Weights of a small sound classifier.
Training: soap at rate 0.0024, batches of 128.
Rows from block 2 of a small sound classifier, named by matrix and row number. Rows with one number belong to one channel. Each number is 128 + 32 x the weight over its row's rms, rounded and kept within 0 to 255. All counts start at 0. Numbers have three digits each.
After each channel's rows are labels from the 100 clips, of 14976, where the channel reaches its highest value: "peak on" is the class under the peak. Only what is clearly more common there than usual is listed. The data: synthesized solo parts of chorales (CocoChorales).
# convs1: first pointwise conv (model.blocks.2.convs.1.weight, 128x128x1), inputs 64-127
# convs3: second pointwise conv (model.blocks.2.convs.3.weight, 128x128x1, transposed), outputs 64-127

convs1.45:128128128128132128163128175186125177174158127150128144093128096128162128126127118169198119128083128102071137142128128109126128171157059136204112128128150158144141137128100013122128128152128128
convs3.45:128085158080091128124184133128134107128104128106128130172126037128223090128140128128129165078102128086128100105128128090162111151100128186116179128128104128128128131128152128086158106128116129
peak on: F#5

convs1.53:116107151138128139102118122070165106120085119093105135158140128159111128150181104146128128128129148113198128144078126128139104128128143128152103138128162111141113128152118156157127143142101128
convs3.53:128116128128128128115053140120141135128097128107103117204163094132128118093128128115147052128182151058143093048078117150093162149167114128128134179134153128104128191128128126168128139159114115
peak on: G#5

convs1.70:075128193128147128054128112128091109128128092128151128099116132094097128097068133149255092070145082022125105128128128128133128143075131145089128157110111193159128128142128128140113160136188128
convs3.70:128085128128157128108154119128128120128112125128149145128117152117017173128111114128178156128128128207128128115137128138128128143149128015128137161164128128128172168128136161113128129114123110
peak on: D5

convs1.69:123147255128101141132144086128128128072139149124128114171147120112121118128128091128152136107116102127094146089128128105128136112128164115106149199128128128128074145168128128141119148128138128
convs3.69:180180128059102106174138139128128128105157128166149149093152100219150128145141093128089145114085111230104128128081146080128148112197115128103145105089128128150102128111153170188191168168118082
peak on: C#5

convs1.114:128081128106126128087185138128105131156122165129128112154070113130108140139131196162128128104100189000134117128133143171128123128114128066128103141098141185132127119107121065172093157111097138
convs3.114:128114134128128128152128128139145119128219128167148128128099144122076116112128128162094168048137099126092146058123158079160173164137114128115124085098103145104122132162162155128120128105106128
peak on: D5

convs1.74:128130178114103142128128128058075128164159192128181188128134159128128128088128128128128128154121128128197128122113112095121128107125212128131128042146128106144162128182107126101141128108107099
convs3.74:159104158145128128128128128128095153128117123149105140134151128150210161128134138128128146039128128128128128170093135169211124148116128128128109128170128146214128128158128128128164128088109128
peak on: E4

convs1.19:109118128128132144128092128111094159175128133128092141143128157128113128107102142111128114132116157205128114228142128141128125072137136128102113146128128128147119128128128155118119128115167128
convs3.19:144113137128091128148134197067128116103128128152161128128082128128177106104171094180100128128138107128070193128138145045074108146112114128168103128080128111109128084190128145115128128077156106
peak on: B4

convs1.91:160128140128146139128118145141075128128128132128092128087194099128128153177153128143176128097079121128128128194128134128087107128109161083000112128128128166150160153128128117148128147090147149
convs3.91:085128099088120096178128109099128128172128152128097128154094139091096174164128149128128172185128156128165128173165128154058149145065128128060076117113167120083168091186128128100091163138102181
peak on: A4

convs1.25:128118089128128123121136103129149129128123189170133156128128102142146149128108128108152087087145128137199132128174089126128040128093087174000128128128130121200128128128132163128128023105100128
convs3.25:085128191165128128119128128140128128179128128134117128096120154089177107147120128143128128124140128159144166035148143158190133128093148131128161090128176128168129105099128128128128128150106107
peak on: F#4

convs1.12:097134094128169128128128179139094128119128143128128115135093128096128113128121128119128150101128122101124114215095169128147128079093148106128170128128178046147109128134117058149128188091109164
convs3.12:128053128128128137114111086147137128166050131140128128128159128162184105128128118128128131218128134005153128128125109128128117122113131070116074113128110106175166115146139153086103128137108101
peak on: B3; C4

convs1.82:141128194128097156071049081149061128126198034139163128167123120143175187109128112073134210097128146092112172158157124168157115151127092128117146128089128173128128139120100102159186128128128131
convs3.82:128128123136102112111100128143080099090128128089155113128102084128044184124122116128164093177128141132093185128136128128128128128108113128126163031098121192180098108183090149100128159128118102
peak on: F5; G#4

convs1.66:100113255128128099143128144128150098109128128128128167114157123112085126110158104128128056143100099128107128128128128128109160133100219113120149130128149128139148157128128128112082140153128128
convs3.66:175128134099115117128124098128128081128155141116128128044128164121255157128121106128118128128128151128101128128100128141110128137128109128128128134128149128187163231128128147166111128089092093
peak on: B4

convs1.126:084174040177128086128099128128151111148185128128103128143156128126128128128092163128038128112179130228106128100136141103147128114133053099132110133107073131149105087148131152138130095128170140
convs3.126:128165113155062104106125128128108078166098128084075128149128082119128139106139114154146128198128128153131128145116128115112161102128162082128193117149137111128128141063132191128162084074128118
peak on: C#5; F5

convs1.76:128126128128106106098128083155128132107145168136132101179128126155109086142142128144128139112095128128129128108151136184191038135064128107000144128149128080126128148110182122136086105128144128
convs3.76:086053098182128128142128140106128190174110114128090118161110105109128137128213128128128128128156166134107111128128123150148121144122130128136098128108113149255128131128128142161128122068142146
peak on: F#4

convs1.57:128148170156111128080111128105120142137064128144128128195120171162128161128128096045166142158176107089128147147118135128043128114128168128054161098128196128203105112109148140114128128140128124
convs3.57:128074114123128169141128128151128157128073128065101160181134116120103181084128124135143131128143128128111106172139150128128128146143134105117193128147128130116081128109158099128142113153155145
peak on: E4; G4

convs1.37:126152036128128128128128107128159128160166187154168125128114144128128154132145122114170203080156128067128151170116171099120128108128139176181128090179170161128082048127128175128144131099128094
convs3.37:128128106123128128135142123139180128128128128179117128188113144070046128128115128071169128054128128128157128128140128099128167128173128000125099128092106128092095128127149154128128160145086128
peak on: E4

convs1.90:128128128125144116146148128106069069094120112128149110109131151128128117170098102117126145103128146168155129125115114150131151172098116205128128138132106161128117135128081128128135133120117134
convs3.90:146124128116157197128113128128128154130100150180176084128110123177116128141151083139128182128128161128150122128109152144101128149128125032100076045157142153098128147163101113173151151131053138
peak on: F5

convs1.64:125128186104127109128128128128146128116127128158134159121110135124073098168132120128129156105122128143128136137151136118112128136128153128000128128143151128124108119119128128120149088130119088
convs3.64:103128112164128178128116128134128218157128123128102122092151095108128163070128156189137132255162185128128112091104116155115128141137172128128128139128102150128149124118142128128141128128158172
peak on: C5

convs1.49:110097128128128119146128125111149128160128128135074128097171128156089128128128135197070128156100150170100128093153121176128156128143168128000128088148145128145141116128107130132111170128114128
convs3.49:154076128128128032128128097128128128128128158128177088128155173090128198209128128111046175128098142181092128128175158128193089088105141128107128091117062117148149128162128157128068128128097104
peak on: F4

convs1.55:128106128128119103153154116157082127128128048116148107128128128115128128128128120085121089125128157022128183169077099128128083123128128097011152128129102128128128131046128052142128120116134121
convs3.55:085128095186103151128157128128128126042128128133113128070128128128128088128128128155100174128104119128128112255154139150000160128128067128150128089106128137128157055128128120128128128170145157
peak on: D#5

convs1.72:144128128128112123143152127063129167128108150128178145107142127140149128128126155089251152141128114128128116128128127127112128160149128139141104094150185151128128130078132128113144145128128116
convs3.72:159110161128150156151184084115101093100096149141168132094128128111145164138088113159108132086091077128128155122156137100208121105120077116105081094095096153076159067155151180026112147096106139
peak on: G#4

convs1.84:124123128128157128098128123173129100128128128107114128178112149116186255105128128057128116207164128128128118060125174136117128124102109105195147110128128106128111079148128118051155128132123128
convs3.84:098164128157141140093071151128079155172170167104174107077137128090117122173154107150146094177128149166128128141107127155087155103099142046162119106114136092196128128100066128147145096095128084
peak on: F#5

convs1.20:142148156185128227128104141128086100184207128103100097116119154158190129088128112107153128128112116087112128164128128093128148128146184109103128109141128160153126094104158138155181139108128115
convs3.20:175138115118168128114130128132157110123128128084161128166115085128097231111128166156136127128128121128128091091146128130101122117167122128169128128128165128025123166111128122170158128149128130
peak on: F5

convs1.112:128128128128149128180138115163141145119128142144136128159128162118110098115136128106255088088128128000128161207154104148112128156162116157128128101149132162128105128128170128155166128094080082
convs3.112:143149116213103128156080128128036157096155115147128109128173148069094053128069087193128140128107128129128128128128107128162095110149128128142117109114087092104159128180091093128128128128150176
peak on: G#4

convs1.50:079128221122120128128102110100128062101088140120128132128172128124146144123128129108120089123129058128130106096100128146128128103102148152128128128128128123128083136083152138128157098135076117
convs3.50:128096112158142128161128108122108174075128128140160128128128128060054109128128145128128165204107060161102157128128120065170082128146103128139106128114128179128109101171156195118128143099161152
peak on: F#4

convs1.7:128136189193017127119095128128128163200128128126128128133135101128095125128128128141201120128186104075128128121128087128055128164054195070148141102096137156128143157128114058089128085128116098
convs3.7:102128128135154136128088132128128142092098128212128128147128146149087138114128128101088152104128128128095113177110128128089128130029124112128089128153109128128089128216151128169101158175084128
peak on: F#5

convs1.107:164177154151127116091125159152128100128138128112056128137154137132128128101103128128081128128138091128131068169150128128138128128128128139004044147114154128057097128110164129128178078076162165
convs3.107:124128136099128139130111102182095093057211131128162128128083128101128191138152173114095128202128104123128150118128140128128088128090117079105128128113092167131128079128142083079098144116111137
peak on: B4; F#5

convs1.21:120128128109180128128128128128124168067127101128128124128105148112061136088115116126128128110154121128060145128130155128129107098128156100184027131128128149092128128128128092127152124173141128
convs3.21:156128160068158103155128145135186128102163128141141118255146128131128128161171141142119128124141096128164128128137118144128083116130154164107128128089027089056128128115128128056115128128102139
peak on: E5; F#5

convs1.62:102134128111147119146128118143118086145154158128114134127098128171143128084084163139198195108109128000128128147130128128128128097148180107101074128071157136122128187128128128117181186048119111
convs3.62:120128150099146072146100128145096157166116159128145153128098162138128128153161130076076148255156123128121128128108095100128086128134117128135128096098107161112121108128116132128119160093128110
peak on: C#5; G#4

convs1.89:128108128134128128128111128153128128128128079128128151112128107163113120128128102144222116165160163000128149255129128111128128084128128148128128115152110128111103128128128128129128128116101143
convs3.89:090152043128128145112117160180092185146128128128069128200128080151128072128120157128128111155156128128134157128146091163154082128128194128098096144110116096128190043041128105128108128080128177
peak on: B3; C4

convs1.32:142100143123161152145118128122127162142147135085152153105091096173153128136128166080255145113102147000124128209104114116123131116128134121157122079128151132111128091128154117128101110142128118
convs3.32:161215128080103122128128138128101128089154103128103156167027128152128128185097155110083144195140154128141128128073169128254152147149117033080137128150114166118096099128151128121135165175127143
peak on: D5

convs1.28:128147171134128164128125108095128128147165128128128119097129173144156100117126134137219129113128151128128167104128149120113186161091128119164136128128128152128128128091143122128063094188148128
convs3.28:128128128112128073157202093128128128128043125128140144110100158125120128128128142146119231128101128128128131131110133091193128128198107165131111165106098154128119138162122120085093196138128137
peak on: F#5

convs1.101:095105085128128151128131105132143142103128166116188124143128128128080093128162138075178128124168137000193195176109071141183110128128118134188128128128128086118154128140147111128127092197107128
convs3.101:101103065121128158120128128140128155178128128128136111160145128128128178128128128153128128159128120098128128108128100136128150115128147131121128051128128139244154142125131153107128102088183126
peak on: A4

convs1.102:128128140115143143106130105128128128175080126057137174087128098128177128146117151033164107136113158095056118161128095167131110128149141096139186128172187128149110089133128128174121172043128128
convs3.102:143124128124170152143104128128120155042128128161128107025128128132038181128128128138112128128114128183121111138120156129133130132128119070128128128150128141167128148177128128128122128115117128
peak on: F5

convs1.30:175150152128128099086128102128086149128130128102076028128128117128128158166127128155128128130128085128128145125150128184128185163163128230032128093167202128128148119087133130154128130089128090
convs3.30:128173128128142108135128119128128128128104138150127122128128132104085131137128128128100110119129128000123137128128103128128115132130132000128149130128123119128149128156128111128093128133123128
peak on: G4; D5

convs1.16:157134198085128118075138128152097076191128118181171140157145120098117128142128145119255118159116105000091184140096128141149128158113128107152110143128066157128103128128110082128157121128107107
convs3.16:143128128119128088079155157121128128091116128151142143128075109139190138128210111173090185059104128128128128203144128128105090100093079074128116101107168128128128071113101128084082142107091128
peak on: E5; F#5

convs1.81:128108128161134128128128105128137136074131191128128155159128104128152121128131141170125101104204115186073128080124096170128128170128144127128135128129135086133136157170128128170102144079148163
convs3.81:160099128105128167102124104128099122138128152140128128138024145128136166128113128152101114128174121172104128128165142128206105128095087032128128091128108128128128124156128175128128119118115122
peak on: A5; D5

convs1.93:184095185085187128178128132128147128092142080128112094135128128121111128100125051159171098153128198064128140128083088144128128128100212128097128128153128128087091128170128108128128190179128143
convs3.93:128128128128128128134085128148128128058091128128169068167111128128070146128141128129169087128161129255128162128118099128152145128063128255128114054128128160128116132195115072133104129100083146
peak on: F5

convs1.48:128086216107128114140144128128097082128072133155128139134113122128116128098171172158128115128109148128143103128164128128128100128092181172015125129139098156087142128128098121142068139104153135
convs3.48:100085122119128128128144128128128135116000128128128128095123128128042078113137153079128082128107128125156128128132099148128121134166128066140128167100168125155108128116128114128147128139152139
peak on: F5

convs1.34:115148128180152128094128128139128128110175158097128128105149133111128128098128121238180128104114128069128128177081128126135135128109133128033123116105128126099154088128085102167128128144174159
convs3.34:128128128099125147128151149128129124135104128128117101128155128161252154093128128128092143181123157055062128069128121128143140129125119223128128128128128128004136103186128165131116128128146111
peak on: B4

convs1.97:128117170161128201152128178057128169103167172142094128126128149128083140102113128070099118142162102174239128128128058128128139103128145128107216141133128156178148080128128066056161161166079128
convs3.97:105134073117179128127124106105113145111123081166188097087111104105157162092148117128178188068103128118081198102134131128112110128127128128138133096116113125128135128181128061128153112082142112
peak on: F#4

convs1.0:110160111128162146128209128128128099134169128128128029128176150128099128120108128137068143128128194111113074134128128080148099128126129128000128128128128109128143128128128070167141100091128198
convs3.0:105120125138128214134128136128138128128128128127124092128128192187040128128128116104075093128105128112068134165119128117162111130080113103095113130128103130071128113128128108066118117128128153
peak on: G4; F#4

convs1.13:128102128144104113136164128103128133128110112128120153104096165138075088131129145128128128121102128141135109150135158128176091128104160149128112180104142128128145109128107128157122128142135055
convs3.13:082128095141115106107128107109128128128047123144150121152060122128000085128128161145128128124128146215128139166159128149128128139122181035132102160091122128147128062128098128128128096128151142
peak on: B3; E5

convs1.1:163159137128169143137128128128128130121092128128128146119083149143128153137115119179091128117162099112108128128128128111128059117128128151046138128165128096106128069116116097143149128159179139
convs3.1:091112128100111128122128168156157128104081102128121110190070137137033092133128128139160103174128128128128144199128128143128141153128164181144141097148090128088117123111128128164156119109110128
peak on: G4

convs1.123:128128164145161128128110131128147128178128147128098140120128128152128145098141128120042128128084150197095106128119109128128108128100185128143143120097105128128115114128128227152145128128119092
convs3.123:081088160128128184101146061128058088144167092116167143128128142142128128128128114128094128128150136128111149089221136107128116138148154112107138146137103080043146137069128107112157135157091175
peak on: F#4; F4

convs1.95:128111189128106109142129128086128162128128082128178107128106227142128104165128113090174128152112089047128187128128115128128128135143173128122174168128128093128158154125128255128128128217128092
convs3.95:128104128126117202138106118112077124128128060166128120066109083128214123128141106128142160198106086128143128047161111128128124128153150204128128144137087118097118112128125119088155128128128135
peak on: A5; D3

convs1.41:159128139151149128087128131077157128109103106128128147124128189128128128128119207128128051185199104102155128170136088101089137161132177128167137095100170117176084106190080128128152096095128128
convs3.41:151107128151119120148117141128128109080112167128128140120125126130039128106128101128128128117080128181128146165119123112128110139091100167128111097159128157187092106135126122108152157146128129
peak on: F#5; A#5

convs1.117:128113188128170088131117139128091177104131095128158108145128128137161128128119128128242132134133134073128128255128128117128074128128128141015123080127128128128129179176128094062153121135087128
convs3.117:114166114160128083118128128167128128107143103128084168092128128199167135155128102108115062195132128128162113032128151128128109123113112066145159127170151128128148128142113128152128159128105105
peak on: G#4; D5

convs1.113:163128128066153128138186168149109123128128128128114175104128128099160123142122092174137164128095161128090055179128128128123073128132231154019171073115113140128145128060108128133128128128184121
convs3.113:159128117128127155195150128148166128113051128136145148128159128068176071164181108161088164128102091093092162144128138084119122104128092102128094082078104168092130102134153196053113168114128148
peak on: D4; E4

convs1.2:152128104142137140096128128128128132128110128140119163123128153136102128107164149128048108128128158166140095149128149136121103142111128134160149128128156128128169128096153107128174100128158136
convs3.2:136128157170165128128138076102128128136108107156128128010024163128128090128075128128134149230172103128101128123177121177128152155094133163135166108128097155191107047149128157002135128135110128
peak on: D4

convs1.78:033128033141162198128077128133093112128128080176128079108128141056103106146107128135100187094106161027160150156135069131162128189128128128133119128082085111184128105128128084097128171147116109
convs3.78:128145128136128234141128127172128128128060128160164128135080128128128128156137115128094171128128128082128128128168102128128130105087122128128105128119128135088128074128128202128112092128128100
peak on: F#4; A4

convs1.9:128128095171110128103128124160175135113136162200093124121109128150128103172145176067128104165167150128082128168099112103156166153126112128128085107099128145083127165126132072066190099116124128
convs3.9:151104134128188082131105116127154142134128145130128128128100179136021151124119103143108128182128132144102125069128128108128128143097114000128064091154118148168126101140128158110121128128128091
peak on: C#5; F4

convs1.18:128133221128152149240088130128123122082169128128044128128116135128128128114079098138128128153128097128200080097198130111128098173133128128070128128085128068138128161133128145128095128172128112
convs3.18:137088176128128086122128128162116126097199118128128149092112171130128125181108128142189168000128128205153128184136130128106128127111128128118128206170150128226103128136098120123140120161155135
peak on: B4

convs1.26:089100127107128125140128128106150128121128172100067153093109158160170108089212137169060128142128096198128147132128163099120064128138180128174114182128121113128128128069128128104106171150128114
convs3.26:068174102147127151094128149126089147180178128151169104103144090128095098151151093128169114186153161203152180185118144128106170096099155087128126105128128104128128178128128128160165128128211092
peak on: E5

convs1.60:082135056139114155107128127156112079128067089123081085159128100144128098111128077109128137070128094128128128176164114140116166128128128114162128131149138146163128118128121128150128168133107128
convs3.60:105117134128180115121057128181077133059113128128152101200128125139128217130128146188128212111128116167128141127119146128128099128129128124121128099146186177128127161128128111124099155119120128
peak on: F5

convs1.83:116157144131128127191128133085110180128128154158128186105128144113104164128137122122164110118128128108128105107128131128156096146142128122153084128108093137098049073181074153127128165128192174
convs3.83:128146091140126128128128152072089123128128148061177121130128128148088102126168119136189077159121160237196150116122090143122151110073158128165122115140129088166160151076119153163166100100128084
peak on: C#5

convs1.124:124100110122108142180121129126136097128132152114127128141128180128102148149051128116140111128126117132104123128070133168128053128128085170190147130074131130114113129152126072115108128128168185
convs3.124:070095081128128112148179152158175128155117084095101144161128136128229128120094128071128138115158127056128114051138128142129117102128119209110132208128099103057126128086169110128128128133117152
peak on: F#5

convs1.73:128128128128128163146128101182112121139132173141128128144128128128128128130128128150179160105128128086128104255128105128128128128128128120098128122128140117128137128084107175082100144128128092
convs3.73:097128099128094179142128128128137072128080128106117128128128173083078194162128100101128090174128151128132116255128128133066128110113128128160104128142112154128143034143128170140137128128156128
peak on: F4

convs1.115:128173199121183128083113101146128141110173120155129132193128128128122072148149119091128026127128128097135173116138143105129128105093093152057131138128128115083128142125128162128059133128187087
convs3.115:094128180128103128119128128128173136087128105088118128108128194142134109128087128107110128061118117080128128241152128120104153164151091187131128176115207115128102114116148128129084128178133120
peak on: D#5

convs1.63:128124091155128128164128160075168128164129128101096150128184123098128092104128122120128079104128089124135128150138127129092092128096193126071170090178184110128108143073128098080110159058138110
convs3.63:128128128106115128112148128128143148128128158006137157148154088106079097174092128143127152128128128185128087128148106122085128128128139128141128126128155128150133128140128117199110095126128117
peak on: B3

convs1.85:128128063128128162128138128127142209126096128128133128167085128128128142109128156096176081120151145076112146147144128092128156128131106105124163048110168128128169125128119128170152125128112128
convs3.85:128156088094128128128128118094255150128128156128128112245128147115136134100086099114089171128146083103128161159181106092128088128113178128121118128090084106058165149142128163128116151103089116
peak on: G3

convs1.86:145112045109105094128151113144133134155074115106128100125128132140109149151128176166169112128128105112157128151122098189128138167123128128000115065128136126126094128139128133150155069134111115
convs3.86:123180203184066144162142170128128128128128141128160161000128165103128128128207128128138081073128142128128128128128138109122128107085128128128120148180168160197097066147135118136155128094133128
peak on: A#4

convs1.118:103121138104138128129128091106124136132082128112218122128128128128128128108121158031128125154128128153123162255128128128141151128139128128051128079126157163153180128135163168154157128050128125
convs3.118:128133164136128116128194154106088174030128128119111121079085135128073128171107168128128142128111128128155111223110147128128149139149093133128107138107089128050097081128144126128128128111096106
peak on: G#4; F4

convs1.46:138128189147112172128090128091128121149121144128171145187182128123084182103128121128175128128159128128125177122121051167034123128148128130084129128106092169128093057160128118153025106128114174
convs3.46:118128089098114099105128128098122128191100162141128136224135128128025074128136135141140146048105128000154128125119128134081111081125145215150118128121128107185128128128068098128128119128128128
peak on: E5

convs1.43:147133128163131148163090120128128143146125103180142096114108090128128128149104066159106140134128116113115089128121097070128128128134072107083103193157128062172128134128061107137125101184128112
convs3.43:108120071128128128098128128146107107128182128121123128172157128124236113160133112080130094142143144160140134000141128142128130128128165128115116139094156154178128128158106139146141128151108124
peak on: D#5

convs1.67:098065161116147156060078128128128128128129128128078183059128152063128113153142135154128128143129109134133125124082133136059144152148145108000090128128126128155089162128047153163135128197107128
convs3.67:128138128121128128115128134128123179195130128128126128142090100128128063128112105159128159153128152128128128128145128159075167141098210183111124165128128145210128128128128084159134128123158128
peak on: F3

convs1.98:128093087128085128139201133166128128128124129144147142159128098145110081186113158128121204175215125143106184128105072128138145051128167148209180090082111113137194182128107135104128099125110128
convs3.98:164133128107128128129161146118100070128088128128110128128128076128128128128128176114105081000087117019128128138135128141137128130128128226128156207128111093128155111085128128149128033145144128
peak on: F#5; E4

convs1.40:116128128153135121123129190140109128165128128128082062115094128133128128128157128186166065118133134000128128255155135101128128118170124128121128080128128195123151119111128119128139120128119126
convs3.40:117139128200128128098128096128190128128146133128128142128082146139158128158177128129173128128128128128128125157203128150128110128119115128141112124132128128183107128099128128119121128117128128
peak on: B4

convs1.92:075101128130114163128128042128086148110128128128128150090079156128128128149134185117143165138103128118159143068162133128152109128128194128000105109113098127128128065128128164153128137100202105
convs3.92:143086177133128158151083146192126077144156132163128090128123142128128128114106128146134128041137128122159128128113162117175163144128158200140128128128128128063099128132147136128177194153083121
peak on: A#4; C5